Weights of a small image VQ-VAE: decoder norm groupnorm.
Rows from block 14 of the encoder, named by matrix and row number. Each number is 500 + 25 x the weight over its row's rms, rounded and kept within 0 to 999. All counts start at 0. Numbers have three digits each. After the name is the row's rms in percent of the matrix's.
# c3: 3x3 conv (encoder.blocks.14.c3.weight, 320x320x3x3), inputs 161-167, a 3x3 kernel for each
c3.121 095:442453450459444426453446440501498508492486496490487502484482494489483493493485489504503496510480495517509501536529531538538548529553543525521519502475479517479483465468466461455447474453449
c3.122 116:458465467459463461457464466509516514520517518516512510494500496499515507496500507487496492488488503492502489505505507505502513504500505454448456440456448458470459470461461460468462452449451
c3.123 104:519521499538537501500513498503506503504527508499496497489488487485501494485491486516503510510541516531522519481485478482494489476489485533532514532535515523520511559570549581559555549558543
c3.124 100:524513511531581528516521506509514508517523529511531516501514508513529506503512500518537516534512532513534523512518535504520525528531530479485492519529528507539517522511516525590531535525527
c3.125 112:482484485477479472480481492508508512504508504506507511505502504500504499506505500464467460453459473461472460501501506509504514511515509476497470488484483476481479452456453454465449452457460
c3.126 097:489492491494476472486468473506512513511531507508500509501486489497501495490492487503504491510576505483497488493489487474507479484481491513531500580584520518544507510506509523493513516513517
c3.127 098:545548542557600558547566560487489492500510504502508501511509499491503489483486487514507508512504520501511510516537519539507544530535530507509498515526503494502494504509516526559541502520536
c3.128 102:511516502504501495479481480510505515500519517501509510495486492487505491489487488495482493478566486485487488486483480483507480484476485549535520497561532514534523556549531544518534524532520
c3.129 109:489492489491503489501490503498505502522508523512511511513510506510505510495505499510556516555535523510538519518526513533518517522520524499566509635554518521533514480504501514526508510509510
c3.130 101:495510488513503506469490479528519518517552526515525520496502498496505499499491500502489494500541511500505505455449460451477461455453453513505495506537501489515513547549522557518549516539526
c3.131 097:508502489511515493486497492507519523508567525506506516495495498480494490488482485506513513527538516510532527478468467466493460468477476522546515571530520516516512518539521552527535524539529
c3.132 106:472490480481498491476492484512519511529523521517525512486500495493507493493498501480475486468481494500501505492507497502495508499502500449446449441470458452470466449454458453473475460473471
c3.133 104:519540522537547527517538519511514520515538519506519522498497494489497485486488491494497514505513522525526516496490490493495495493491489494513504497517508498504502527549534543531538530544537
c3.134 108:519532512527537521507541507506505505502529508502504501496495495493495491492490492526536526542540539543538530486494491491500496488490494518539517544543524526528522547572554574570569549572541
c3.135 089:485481488477496494502502494521539521536538522524526520502497501505514497494492500484466467477451470480478472526519521510520519504499508482476471486489473497490484468469472474491478475485480
c3.136 100:478470469474483473469460460488469468470477465482486479507511510508496514500512512489497479490486476485485471501499493507493488499497494508504497517501493516501483461468468477477465462466466
c3.137 095:519500500513538492510503495500505493500504506496508505494498504512524502500501505516545521531531529525530508503503501502500512516505517505527490526572511516538506509517509523548513528519514
c3.138 101:518532513533515502497518499487495499497507499496488499489488491495499491486489484516510510519534517519517527494496487490501487494490489543551526557531518525524513543561550571539545541554534
c3.139 107:477475481453454462480482485514510519511509522509511519488497498494503495490489496484475479483449464496478484495506493497503504491502492487486500480425470499478488440440444437403431461447441
c3.140 109:472471485450437488497495503499491495512507507504515499516504508505501512503511505483474479486468510500507512502501504517508508525521515483479464506472537497515488433441430437464428450448457
c3.141 091:527536518541575510515514502515507511507511499507504500498509495504521499501496497491519514505515519494521508497489497490485495505504497493511484534610488477515499555553534549592523522524523
c3.142 119:488489489495512483489490491503503502500517499506503503497496498499504494494501499469445458455453460484477485494494494494478495488492487446431449433463453456457478478476472489486478485484483
c3.143 091:479483488491484491487486498510498498509500499504495501509527509527579522507520507506486481489484490483487487491497477483508483491476470493489475472486477476475490496492492490494492486484499
c3.144 100:484487481486489488471478481507505511504548507496504506493487485487493488492485490518524518530577546507524525481479478471513482482485481524548522551567546502527529510517516520514527500516511
c3.145 096:520511520526580523525530523481487483494510508498513495499521508508523499486502498499512499506495503476502487491510493528477514489498483491487477500550505466513506499495510497571541508514531
c3.146 110:478471476479467464480466478491483491477483476492487485504507503508495506504502509495489481498465470488476474508498506511498505508510510516502507515478496512491487465454453462456455471458453
c3.147 099:482478496485479482480489486495508507502526504492507503510504497509525512513502501513519501514582525496504484480475482472479468476466476503511497530639517493531519493495495502506507505501505
c3.148 102:527531522542578546533572541498496501501512505502500506494490496491497494485491486506541520537520528526547547500516505503503500504502509463489486515557511496535522502532533539585561549563554
c3.149 096:495498484507518478491498490504511506502521500494505502494507497503513505503508506498517513522559529488508510495493493505495490492486489486520486533657501483526501508504513510533520516514513
c3.150 112:499498505500499507499508513495501498504506501504511506491492493492505499492500500457442448451447450445442447499502490490496490493494496466474471453464473457471478470458461463453464454448466
c3.151 103:523526513526512508496517506521529527529534512517518513490487498491491490490486489509499510511516519524521513502497497498500497494489488528531518509498509522509504535544528541514524531538524
c3.152 109:483455473480476473484462483501501495510504499513510492514504508505500512506501503499484481480470480483470473511502502513490490517501494507487480497447471504471453445456441461459458447442460
c3.153 091:511515503505520500508518507508503521508540517514525519501504492510511503504507499476503480505532505488502503483485476487465472470469463498488470515551500500516515513518502530522529521525529
c3.154 096:517541527537550541534567547504508500512519507512501508494485492484483490485488489518516514517506515517528524493502490494493490487489486480504492496497496495498498525532524528539536520538531
c3.155 108:521525517519533525512513513514508511511509511506513507491513492509539509496501503522530523516521522512509517501506509498497503512501497532545518523544538515552520561545544540557539540537530
c3.156 101:471481472486486469480479475483507504501533500489493499511505503508518505509492497498524526521585539490510505487489506490496488484485493487498484515630508493522512492493488495497494493496509
c3.157 096:526511504530541500518518517509502510517527514513518514505497508498502485492493496494502509517525520495490508507510495515489508501506502515515508526534506497501516513512521521542527512512527
c3.158 100:492493494510484487493492484512516499516523522503502483511502496522525503507512503475501503493554531492499496507512490499500501489486484487534513514595563488564514516517506511498520510510505
c3.159 110:483476482475457481478481483516510510517517522516517517489495493499503496497496497476460462461456448460455452494494489483486484488483490515484514456447501478483504487474492470427484483476482
c3.160 110:434420413400377394413408409500494496499486497489494502495500497494481490500497501498502514506499508504505506509519516511514515513514516492489502482457482483461482471472471472455474481474464
c3.161 093:505503503507524502502502501510510515508532507506516507496501497490505491494501499488507498507515507498509502486487472473462476484480473495512484532539509496507505500506509522538529514512522
c3.162 096:484487477484473475482481487474470475456486457471464467498497491508527503496492488486503492483521492489492485481480481476485469477468475486500472484513477491501490491499490489493485486493492
c3.163 103:486475515470459502484485515513509509510507507513516508509531524526556524511524521499488496487468477470472492479502498491504501494494495474457499460428471475463477486478489477473492475470486
c3.164 094:500498494500445486498483483497487488481492483494482493485492483492490502490487488470467449451503457447446455510494500488514494493496495481495488469471475461476470490481485487446483485479474
c3.165 091:478476479478474474473465474515516504517551513516509502488484481488495490490484490502497491510592517479520505494489492484509486488495489511522508558572516513538517521506519525502523512518520
c3.166 105:502487526447477496487497504503489497507510508509508495482488483487504491485488491496483491499445480489477507509517494514497486500494489474392503383444434461446502466448495421461467459458484
c3.167 105:484497501482473499479487494502515514514513513511518513490493503494502495498499498456444459449447471457460458488489494491493502497498498467473477460487500479486486426427443417432430405424431
c3.168 096:516502515537595532505511518505505494515515515505520507497510504503514505496504506507528503528499503498518515511531519499510514504517509477483471520538513480519505497503530533599547523515528
c3.169 095:458451474458485469462439461496502497510522491504508505505516510502516507509505503492505497494484474478484479528523532543524533544530525472476482478487459488460486470465474461483471461458472
c3.170 113:486486480491488484485485486506501498501490501501497502481481487481473486485479492500494509503493513519509506522525520515512523515525519515509514497502512511507504503507500506498498507505498
c3.171 100:518541516548567537509527506514512498511498501500500498501499498501499486501495496508523519520539550532544536499507510507494509499509515496518477522553519508536502541570540557580540507527512
c3.172 101:499502500525576524514523523495509501500515498509504501497509500503517503499502497511531523532510515521534528500515526501506513518521506484487483519533505500532524505509510519608537524536535
c3.173 097:501484500483440478503474481482474490464479489481481485488500495494501503491493501488463474457492458466459461502489501497506491495485498500481496452474470467464467493479481480454477488462468
c3.174 102:415447406409448428409436417516508500512516498511512502504513506502502499508503509497504496511491495497505508490498503508508507522518519489501468528499483509513490456465449454479462455466458
c3.175 101:515521506527569530524525521502501501508505507498516509508518503510513506507510503524538520547514533523547538494509514506507513513516512480505470525540510507539516521526528522606544527528521
c3.176 101:513504505517536512524520518505509508511513501514514505491497504506522505496499516529527535528523511531517519497497492497496498506493491540529532538566512550550522542535536541558523546540531
c3.177 089:501519490535565521506517518511513508513512515521522511512509499501510498502502508521562551556540576559585563509515514522520526524533528499530489528553510521539512499519508533572527506522506
c3.178 098:447457441457473443447458440492502494499515496492511490515512515515510507509510512504506501514493507501508506483489493500500500489507502495501476508514499498510497476479467478485475473481472
c3.179 087:517520501537600524521527505486500493499520501506513508514506508507526506511503506488518490525508518500512506508522510513495526520515517473499469515567491495516506506509518519570516521514508
c3.180 099:496496499496483491483482483495492494499539494496505493497499504501509499490495496487502491505573510473511489495492491496499490489493496485497485540609477482521509513507500520507515513516509
c3.181 090:517503503516480504489502495519519509512512514511503504470473473464483474476473474522523514521512514518520520511515506499531507499517503539536522539507515515508500517526512532506519522525523
c3.182 092:495502496502512495492488496493491498505491487499502492504508511507504501508512509506504512489472495517511520506523522517516537517537535472456467454451449479467463477466480479498469471485482
c3.183 107:496498501482472495502492490493492494485496491493490503483495485485498493488489487470457457473459446460455456496498488489494488492490485485484490463459480482463478476473475468451464471456462
c3.184 106:482492477490481478491479477486507497504522497490483498505501495499517509502496493520568508542594546510517509498498500497502493510509517497543492550596505500516509489501496498502506504506495
c3.185 098:520539521532515527521528532518526517520515515507495510486484486478482493491483483520512520520507518527530525507513504511536527511530511535523513530488518526500489547561536543518538541543535
c3.186 097:527519527513512508509503503501496498494527530501515510492485481482515486483478475443438434453501494458464459507503498505509527498503508468443454455528505461471487514497498502492496502487496
c3.187 102:502485493494468495487479487505505498508497501499501495491486486490511497491491491475456467467468469468450456515505505497500502500498505502507508470437509470454466490485474487449469464448454
c3.188 097:548550545552559563543556568512505502513519504518513506502512507495499498503499494516514518518493516516517505504528498526490511502510503490512499500500508491501494514508519524536536503520522
c3.189 087:524534525531534530527531530479475478479466470474478482489490492482472483504483482526521533531511521532521530500509506513495523504517523526523519523499512526505512533550526531545540526542533
c3.190 096:513508495527543504503513513506508510510547506516507517502498501499508498493488497497527503528516510500519514479493486478462465479478477496508500525528515497509521515515515551544542524525519
c3.191 091:513519502518499503505499485516518511507528520511514504485484479496505493491493483463468456471583504464480479499485497480512492489472489506535514522591540515548525525517513533501513515522505
c3.192 093:503504493492519491502496489492519489487525506491506499504508504507521507495499497482509500512532525480505494496499503510482501495496504498514485505623501490521510496500509500527497500502495
c3.193 105:532550523558557533510541523510499503507531513507504508493498493492499497487489498511512506519520513519521520486490487496489498484490479507524505515528512506516518554568557580562560544556546
c3.194 116:439428421440450425434428414502495502493492496497501497510500505502486504499508511487484479489483487490486490506508510511510511513512514499511484522503499490499482447449444454455446450452447
c3.195 098:428442428397432419435442441507518509513508515507516515516507503502491502513518518468485481493470510496505504504516517522511531517525524467490457482481480479499484463466456468476454466469454
c3.196 091:455460470464474465464462482506503513502508508501508504514537525524589530511519516491489490474470480487482475500504505506502506510505501478476484470484463482474481484473485476488468481475479
c3.197 102:492496492493512483497488482491498514504535502494511499503497495506514501497493505488511492515571527482505497503499508490487494502492503482512494540631509498518511492500495504513499503499500
c3.198 104:460463468441444460447465469513517512515521514507508513506498504493497498503500503493500498497461508498499494492500502492493499492499491460483461457450466460455471428431436428452450432449458
c3.199 099:483488488495501482491483487506518510518519522507515501481491492489527501490497496481517511515562531501517499513523515523516522524516509475508494516582514492510500490495503501513502493499496
c3.200 101:540548530542545534536564541510511523514527513511510521490489494483496490491488488522509503514500518521520509499502491501501496496499496508519498518500505503500493541562537549527535551548540
c3.201 093:525543542527528539543550544490490489498478493485505498505504498505492496504511502528528524531505524518521532508516514512500510513519511504510501523501503504506510526533525524529516536537530
c3.202 096:504496492500525497501512505496498515504550511503507512506497503495515502497504500497509493502529513487505504476485485477473473468471479492493488527555490485514515503500500533526524511520514
c3.203 099:487491480500496488498481494497493485507522485512506493513520515508517515512504507524508499505486500514493489504504503519506510525508508513496500499507488512492493497496498498496492498503503
c3.204 083:498501493496468488492472486520512518519515510512502502462462463477488475475478490506504486509581512485524504520502518490520498507502504530537543552539532529548539520504507513494513522526517
c3.205 098:500496495488460476484474474513504507508534502505502495488488476484500491487490496485480481491623496468483488487471474477504475470474481524500502530639524522541511505501496507490508497503504
c3.206 091:472452463467454469485454466485490479487499493492487497497489493495478491494492496477473477475493475490490490485480487491503483484481486489465491465492486500487495480479478491473473496486495
c3.207 093:523530529527546528539532532487495511496480512496514503512501495496495490506496492528547538539501547536536544524536541525515531549543545513519501530504513512523511529516514534568514538526523
c3.208 093:436453458450463444433437421490489494487488488491483496514492507494458494496492499486492491495502497505500501519526520522522526526534535514512516499492515500491504473481475479471470474471471
c3.209 103:525533522534535536522541524485491498495493485487493485484491491490486486492484495519512526523520530542527525493500494490509504486505506530541533554529538548523525552572554562556553543566549
c3.210 095:490498497492504505497498503472476486487520487488496497489495495499502490494492492489514493494554499470494484462468469481491480467467469508496487500590484454512507503511514513520513521521521
c3.211 093:533531521537526539528533529497493492506489495496485496472472477464469477480473484518511526515510520524520523490482473493495486481493469513507493512489500516500486523521505521511515511522506
c3.212 115:509507517497492513517516517494492490485504501492496500489494495503494496497498496449444439460437435447448444494496493487482489489489489489486477460455486477482487466463465460458480467469479
c3.213 106:481465482477482479477464481499488483494499490496497487508507505505503511502502506498490486486474479471475478505492493506485490507500490502477483482441470489472464451458450460462462447458447
c3.214 094:538540530541570551528547554510502497509492510512512515493496488491496484498492497511525522522497530528531528498511500500476508484499500489493487494505512494510497507522516528574545517537543
c3.215 089:456461463457473466454458477506509501501507501513513497489504492501525502491495496487470479478482483466471476500488493487488492484485482468469481452468457476464467469478477479487473473477481