A small image VQ-VAE, trained from scratch: 9.35M parameters.
Rows from block 7 of the encoder of a small image VQ-VAE, named by matrix and row number. Rows with one number belong to one channel. Each number is 500 + 25 x the weight over its row's rms, rounded and kept within 0 to 999. All counts start at 0. Numbers have three digits each.
After each channel's rows are labels from the 100 images, of 14976, where the channel reaches its highest value: "strongest on" is what is common among them. Only what is clearly more common there than usual is listed. The data: Sentinel-2 satellite tiles (TerraMesh).
# c3: 3x3 conv (encoder.blocks.7.c3.weight, 160x160x3x3, each kernel summed), inputs 108-159
# c1: pointwise conv (encoder.blocks.7.c1.weight, 160x160x1x1), inputs 108-159

c3.68:467475499517480501490493512486472468435471472495500524483538472502534537444500495514478510503473534487513491520507536498528488482498493517518447480477488542
c1.68:433459496507508480498483514503472476502491457485463499486492494505496498503510488509476497499486493487492518511500501510503522493470488481482480496444487503
strongest on: water; main land cover: water

c3.129:467478496506494462455511487479487485486491487479513489418489497438515477496456492532486499495490481535481461492504471498490473469449501464524489537463443491
c1.129:503493528504466490504494528469467456436484485494472465447494473489505530455514484516499495470513485517532449509525518494506483464487502494515512525486461528
strongest on: clouds; snow or ice

c3.120:468484475515466518497504501455477475437440470484496520459523470499518519446495490522469491507504511495500464503495518487515464468498503515515454481477477532
c1.120:436481515510490503503482489487459446491478468458469512481513449485488510480500497476474486493515481485469510494494515505509500481474506487493489490459501535
strongest on: water; clouds; flooded vegetation

c3.66:461503520522507460505503512534499492506517500492500502484481466500476521497542516546484451406496483480523499435468481493508456519490511496482500481477511456
c1.66:480519508496519483535509494522510521519508523491475498533456525503487487488510550528500493452518494506495483492460490533511497515522512502533515479528508519
strongest on: main land cover: rangeland

c3.111:469473499438484518468463489485483482517500480471486438490484487459471458507477505508492496491513445459465498476517462473469450512470489501472496524473466488
c1.111:494499498482526497509533474504509523518493547521532501502516509513490499492496583521511504526540495513501485478503472515503494527497507495496491496519494488
strongest on: crops; main land cover: crops

c3.35:474456497522456498485474521451471469492484461494494508475516484510503528491506475506476524481501457489505493498525519488504460464488507493480499490469442515
c1.35:443482496515478486493480518506449481498504474487456509465510477504503508499502479511467495474478420466486501476507514495463514506463516475460504474446497495
strongest on: water; main land cover: water; clouds; flooded vegetation

c3.131:491465492493443503502478499463501487503492476477504486445486473471487446499484497508452505482485471507457437490513481481454456501483476500499490512479440502
c1.131:498479514510487475514471511427485490497504514495482496474480492531528499487455495476427496485499481484512444508520502483505496476500468470519467499504472530
strongest on: crops; bare ground; main land cover: crops

c3.132:480495435488498532517539480479476485474457483500513509411459503489514500452469514510496523534517532509457482530491480491526539524510476512551484483495510494
c1.132:514523511496553520540497475510532538484517504491491514557464520507494489452513557495516523478473541500484536543496502522504508540513480496506455525520508450
strongest on: water; snow or ice; main land cover: snow or ice; flooded vegetation

c3.92:439473447491491478489493493474476480499481471438489518410500491492526504499469541472475514491491458506470471517500494476495546532459499480528517499454484508
c1.92:516521459476523489507489497519518527510511525487524487473503491506509484503541567523541497444462525482457521468494454526504541541480528507498504502535503492
strongest on: snow or ice; main land cover: snow or ice

c3.55:454450482504445494488500490487467463485486453476496498449512505496495513474479480502467508493526475501491448480500510482517486491491500490517494492461457496
c1.55:437489531501457461498477485498462499506501468473470500472505487477481470506494508522458507477499479483456473455521503502499513500471499466479493488465496505
strongest on: water; main land cover: water

c3.79:515513503490531480433510536549502506508504510503514501511523530534426511499465539496545501527491487462553533459514468492531517519475464463483495526509504469
c1.79:528506508545534509443540490461484514508475521505509480517540495499472511478511478472469496492524499516534492469503543488502494473490505481494453527513446546
strongest on: snow or ice; main land cover: snow or ice