{
  "model": "image VQ-VAE",
  "crop_scale_min": 1,
  "downsampling_factor": 4,
  "encoder_norm": "batchnorm",
  "encoder_stem": "deep",
  "loss": "l1",
  "init": "lecun_normal",
  "cautious_weight_decay": true
}
Rows from block 7 of the encoder of a small image VQ-VAE, named by matrix and row number. Rows with one number belong to one channel. Each number is 200 + 20 x the weight over its row's rms, rounded and kept within 0 to 999. All counts start at 0.
After each channel's rows are labels from the 100 images, of 14976, where the channel reaches its highest value: "patch colour" is the nearest of a few named colours to the mean colour under the peak. Only what is clearly more common there than usual is listed. The data: Sentinel-2 satellite tiles (TerraMesh).
# c3: 3x3 conv (encoder.blocks.7.c3.weight, 160x160x3x3, each kernel summed), inputs 0-53
# c1: pointwise conv (encoder.blocks.7.c1.weight, 160x160x1x1), inputs 0-53

c3.38,204,177,202,193,175,211,179,177,177,189,164,171,204,181,216,186,183,222,180,242,177,194,179,175,156,140,200,195,171,204,214,173,177,188,202,186,186,184,168,183,203,171,188,192,209,210,183,190,214,181,179,171,193,183
c1.38,207,193,202,201,188,181,198,189,198,173,187,152,188,169,196,199,183,186,195,172,175,190,189,174,143,153,180,203,205,214,203,174,169,198,172,194,195,186,219,194,205,171,194,158,207,203,178,220,180,164,201,174,198,185
patch colour: grey

c3.9,225,221,183,212,216,226,208,195,220,174,187,202,203,222,212,199,221,208,220,224,221,223,221,219,201,191,194,208,225,217,215,223,223,193,237,225,226,232,178,216,211,216,203,217,200,197,218,188,212,239,197,208,229,202
c1.9,161,199,224,169,195,208,212,200,204,179,195,196,191,181,192,207,210,207,179,191,241,216,203,178,170,182,169,177,212,192,184,200,203,224,161,198,209,179,196,187,166,175,219,171,199,201,193,192,207,199,186,174,191,169
patch colour: white

c3.145,208,187,230,213,198,213,201,189,195,186,194,183,218,195,206,185,190,202,178,225,192,215,198,169,173,210,218,202,187,244,202,202,183,221,206,213,194,152,166,203,221,176,196,214,211,215,204,175,201,172,210,186,189,200
c1.145,222,172,210,192,190,212,194,201,194,191,178,166,196,194,204,195,192,168,132,198,178,209,191,165,159,207,204,166,179,201,186,191,162,195,200,186,177,168,169,161,188,171,196,201,219,235,166,175,210,181,206,181,198,186
patch colour: grey

c3.67,203,176,201,181,178,197,191,176,179,192,161,182,214,202,186,169,183,195,194,237,185,189,177,154,180,165,217,184,172,204,212,176,180,215,169,183,183,188,155,171,218,182,182,201,207,208,190,196,206,185,195,196,189,178
c1.67,206,184,195,175,184,185,178,194,172,192,158,155,192,186,167,205,198,192,189,212,174,188,175,143,151,178,197,173,194,173,203,193,181,206,136,189,165,188,188,187,191,189,188,168,226,215,187,202,154,196,193,182,201,170
patch colour: grey

c3.0,145,180,202,200,176,191,176,143,177,186,175,200,203,205,173,205,178,203,171,200,170,192,178,189,198,199,194,185,176,179,199,189,181,192,217,171,183,170,210,178,228,203,190,218,214,187,173,200,211,187,207,200,176,204
c1.0,222,186,182,167,185,191,204,215,188,163,162,208,186,187,188,216,189,192,205,212,188,168,170,198,208,185,184,190,167,173,185,157,194,163,190,186,194,192,189,183,193,184,179,219,183,175,194,188,184,190,181,192,182,160
patch colour: black

c3.15,195,219,201,214,218,258,202,212,213,215,197,199,220,239,208,170,226,209,196,216,222,221,217,213,186,195,207,217,212,254,186,204,213,196,223,194,239,224,188,212,200,221,180,235,233,166,217,202,201,222,190,191,233,201
c1.15,186,202,222,176,190,174,191,201,199,198,194,176,173,192,156,177,200,172,178,209,196,196,200,163,150,166,226,187,197,209,189,200,197,217,202,190,184,193,199,170,206,173,195,168,225,231,201,177,213,189,180,180,207,144
patch colour: pink

c3.33,195,187,198,207,195,204,153,189,193,200,210,185,205,173,208,215,187,231,169,181,191,179,195,154,158,197,179,208,204,215,196,193,193,130,193,221,206,176,199,190,177,188,201,195,182,127,178,179,177,207,210,205,213,174
c1.33,194,183,208,191,189,177,152,182,197,192,192,207,200,185,188,231,205,194,188,201,204,181,179,189,187,198,203,195,190,181,194,217,197,190,193,209,192,184,184,171,197,188,170,174,185,206,202,170,178,197,208,219,193,173
patch colour: grey

c3.100,204,214,177,218,215,209,235,228,222,184,225,215,234,212,220,185,218,226,195,172,218,224,220,239,195,216,188,239,214,204,231,187,215,207,199,243,226,207,187,239,209,223,191,218,177,185,216,184,230,212,214,184,222,205
c1.100,168,208,214,217,214,221,211,195,216,217,220,206,212,221,194,229,210,224,183,211,224,248,198,207,211,239,202,223,231,201,218,197,200,230,213,242,222,238,227,217,205,223,212,218,188,211,210,198,214,199,240,191,227,244
patch colour: white

c3.35,200,183,211,189,181,184,172,188,185,191,202,183,206,183,205,217,183,208,208,190,183,190,183,178,172,207,206,196,186,179,161,183,180,209,179,119,180,153,207,166,203,172,218,178,206,190,186,190,189,148,212,187,188,187
c1.35,198,160,197,154,151,169,198,191,158,199,168,195,191,180,195,188,171,194,194,199,181,177,170,188,166,178,207,167,172,197,192,198,163,193,211,223,164,167,213,169,203,169,219,213,192,201,168,182,191,184,197,189,172,196
patch colour: black

c3.103,187,183,205,206,180,189,163,192,178,191,213,198,209,196,216,203,184,209,192,181,174,211,183,182,179,211,208,203,186,187,174,208,178,213,207,222,184,182,209,172,219,186,196,180,221,169,183,189,227,162,216,187,189,227
c1.103,196,189,181,169,187,168,210,197,178,194,195,222,132,178,197,184,168,203,198,199,177,182,183,194,204,165,205,157,187,172,189,179,184,196,191,227,167,227,212,157,202,193,202,213,212,185,180,194,213,184,196,208,184,212
patch colour: black

c3.70,202,173,222,175,175,188,199,200,179,178,169,169,170,186,203,194,183,190,194,230,178,183,180,166,178,144,203,158,181,165,224,211,183,203,202,217,168,179,178,185,188,182,176,193,179,217,162,186,228,180,168,181,185,195
c1.70,167,194,217,214,235,217,214,211,221,217,191,152,216,203,196,199,216,197,225,222,206,233,209,189,195,179,194,166,219,151,207,203,216,195,204,194,213,222,181,210,187,202,208,193,201,216,185,218,219,201,182,162,247,193
patch colour: pink; white

c3.114,206,215,213,233,227,229,229,186,232,209,212,204,215,220,225,225,225,218,245,199,239,217,227,204,187,206,220,221,229,185,195,250,224,206,214,196,216,204,218,232,226,226,215,215,199,203,210,214,229,220,209,173,230,183
c1.114,200,197,187,175,186,135,206,168,189,196,216,220,159,161,174,207,184,156,201,207,227,212,200,200,184,169,229,198,184,188,194,236,203,216,201,206,160,157,207,175,207,191,200,192,210,181,193,199,203,194,215,179,202,166
patch colour: white; pink

c3.52,216,209,216,193,201,211,205,167,205,187,171,181,196,207,212,196,217,206,195,241,209,197,202,195,168,181,195,196,208,210,248,208,206,220,222,202,206,202,161,186,214,194,199,198,210,266,220,174,232,211,195,154,198,187
c1.52,188,194,189,232,196,212,191,227,202,174,189,147,200,183,195,231,215,204,204,202,212,217,201,185,174,194,209,202,190,212,222,175,204,188,181,178,219,182,220,209,201,181,201,191,188,224,210,263,196,212,192,149,197,189
patch colour: white

c3.47,191,212,231,202,207,194,207,161,214,201,207,216,189,194,212,219,208,200,217,207,210,206,211,172,213,194,184,190,211,167,255,233,212,205,210,208,203,213,174,210,189,205,202,218,184,268,205,171,217,227,172,186,211,197
c1.47,172,208,198,201,196,207,204,188,213,206,206,174,222,188,223,214,207,210,203,185,186,220,199,230,178,194,182,203,208,217,214,183,199,161,179,177,196,197,188,196,193,208,207,204,181,234,185,258,199,202,185,168,216,200
patch colour: white

c3.104,190,191,178,181,189,192,203,224,180,164,200,193,170,186,209,192,189,217,180,186,179,195,190,201,192,177,189,187,184,211,218,148,190,151,192,202,186,183,207,182,193,184,204,203,135,174,186,194,233,190,202,215,194,178
c1.104,181,191,193,188,181,179,186,195,186,201,193,208,200,182,167,201,186,223,187,180,192,178,198,172,201,181,178,198,182,192,216,182,196,200,192,185,191,184,206,174,177,163,190,214,181,188,182,184,177,189,197,222,191,205
patch colour: grey

c3.105,177,184,188,203,186,197,179,171,187,163,197,196,205,197,200,191,187,213,198,182,184,209,185,200,172,206,193,189,182,199,157,201,181,191,220,189,189,153,191,187,207,200,198,145,223,163,188,176,189,175,194,203,193,214
c1.105,192,195,191,184,185,157,204,193,163,162,178,212,165,147,185,189,159,184,183,179,153,177,151,206,195,177,186,183,171,189,204,200,159,179,212,213,173,198,208,188,199,203,212,200,207,177,169,197,143,175,196,210,185,190
patch colour: black

c3.111,198,182,178,186,182,201,198,233,175,203,160,164,194,189,203,166,184,196,210,201,177,188,181,176,186,154,200,168,183,208,203,177,183,187,167,196,180,191,190,182,186,185,175,180,185,143,173,206,220,179,177,201,194,185
c1.111,195,207,194,200,231,241,219,204,237,230,186,191,203,218,236,165,224,205,225,183,194,227,245,198,208,188,184,182,248,216,193,220,228,212,210,217,224,243,206,226,202,197,198,198,207,220,207,231,202,186,197,194,228,193
patch colour: pink

c3.89,196,175,198,182,186,200,184,200,179,185,173,167,183,180,206,190,172,207,195,219,176,172,176,154,173,136,208,194,180,197,212,175,186,188,166,187,179,182,183,169,194,172,189,181,201,189,170,205,190,177,175,191,190,179
c1.89,185,197,209,219,180,211,168,180,192,206,190,160,188,169,178,208,187,167,217,219,186,208,203,168,153,188,212,205,196,203,200,152,197,181,141,192,195,173,191,185,191,194,199,163,200,216,163,222,172,178,189,182,173,165
patch colour: pink

c3.76,155,178,217,202,170,178,165,174,178,190,199,195,205,188,187,210,173,209,187,204,177,189,174,169,184,213,211,187,184,181,188,218,176,215,201,176,177,174,216,172,234,186,203,210,217,191,179,187,210,165,231,193,183,214
c1.76,201,173,204,168,173,168,186,218,158,197,186,201,162,150,205,205,157,215,208,181,174,171,173,176,212,182,173,153,172,181,184,212,170,196,183,157,182,193,214,163,218,172,188,209,182,178,165,194,206,195,207,197,188,173
patch colour: black

c3.2,196,228,140,218,229,248,202,226,234,212,209,206,215,242,230,195,234,225,219,211,230,233,226,199,199,207,191,210,226,213,197,204,221,182,204,192,248,212,186,230,204,219,208,196,205,182,227,213,209,224,194,200,239,212
c1.2,186,189,211,183,198,200,199,213,203,212,190,202,177,202,187,184,193,195,210,196,193,191,192,159,158,177,187,208,185,193,189,185,187,212,167,205,195,194,200,194,184,176,217,129,200,218,189,212,137,185,194,189,182,134
patch colour: grey

c3.131,193,177,206,189,189,212,148,213,193,203,201,172,191,207,204,204,198,186,183,204,189,196,186,153,152,178,201,210,195,205,186,167,190,193,198,202,209,185,201,185,191,178,174,156,198,141,195,184,213,191,147,190,216,168
c1.131,171,185,212,202,193,200,174,185,202,226,211,136,195,207,232,204,200,196,203,199,191,209,184,178,147,192,186,202,211,196,188,178,217,200,182,195,197,176,200,190,200,180,214,131,182,200,189,175,200,185,212,191,190,183
patch colour: pink

c3.155,179,173,214,206,163,163,170,198,172,207,190,191,187,190,176,212,170,198,184,191,171,176,166,231,194,205,211,172,174,182,175,206,164,210,207,210,168,176,208,168,211,174,203,190,214,178,168,187,186,158,213,185,172,219
c1.155,192,164,200,193,174,144,215,201,141,209,190,216,182,177,193,205,153,203,210,193,170,172,158,210,197,196,182,166,148,196,193,201,154,205,209,203,130,188,197,176,207,178,199,200,212,202,174,189,189,191,206,195,161,204
patch colour: black

c3.5,186,181,224,177,173,177,193,195,178,164,196,186,174,170,195,203,187,204,177,153,172,179,185,208,174,197,200,192,175,195,242,191,174,170,184,193,185,183,197,176,195,190,199,176,194,201,189,183,211,182,208,193,177,203
c1.5,201,233,211,219,207,239,199,172,232,206,210,206,222,219,212,164,230,201,194,198,207,228,198,190,235,242,175,201,219,218,223,190,204,209,213,190,245,224,183,216,196,227,216,209,195,202,228,226,210,246,196,168,215,170
patch colour: white

c3.132,170,189,196,217,193,187,196,135,190,166,205,180,227,202,182,196,179,210,172,197,188,213,186,213,166,215,200,225,183,213,194,186,182,186,221,178,188,194,191,209,232,215,197,202,217,169,187,165,205,204,200,191,189,209
c1.132,194,248,201,225,227,217,234,193,230,187,220,222,202,232,182,200,216,211,217,212,221,230,234,217,202,200,198,216,205,230,194,201,219,202,180,185,227,233,203,203,199,229,197,223,200,221,241,213,175,236,207,210,218,195
patch colour: black

c3.44,191,189,187,168,187,185,211,188,178,161,177,215,149,187,215,197,178,153,206,182,182,195,176,227,201,150,206,213,176,227,211,178,190,179,209,208,184,177,200,159,224,187,190,194,142,193,189,210,215,189,198,227,193,192
c1.44,164,189,214,192,205,181,203,170,173,209,171,203,171,208,169,215,186,139,195,192,191,176,195,172,211,201,184,196,213,215,181,187,188,212,186,196,188,175,216,190,198,195,174,209,217,205,190,197,201,194,190,210,188,197
patch colour: grey; pink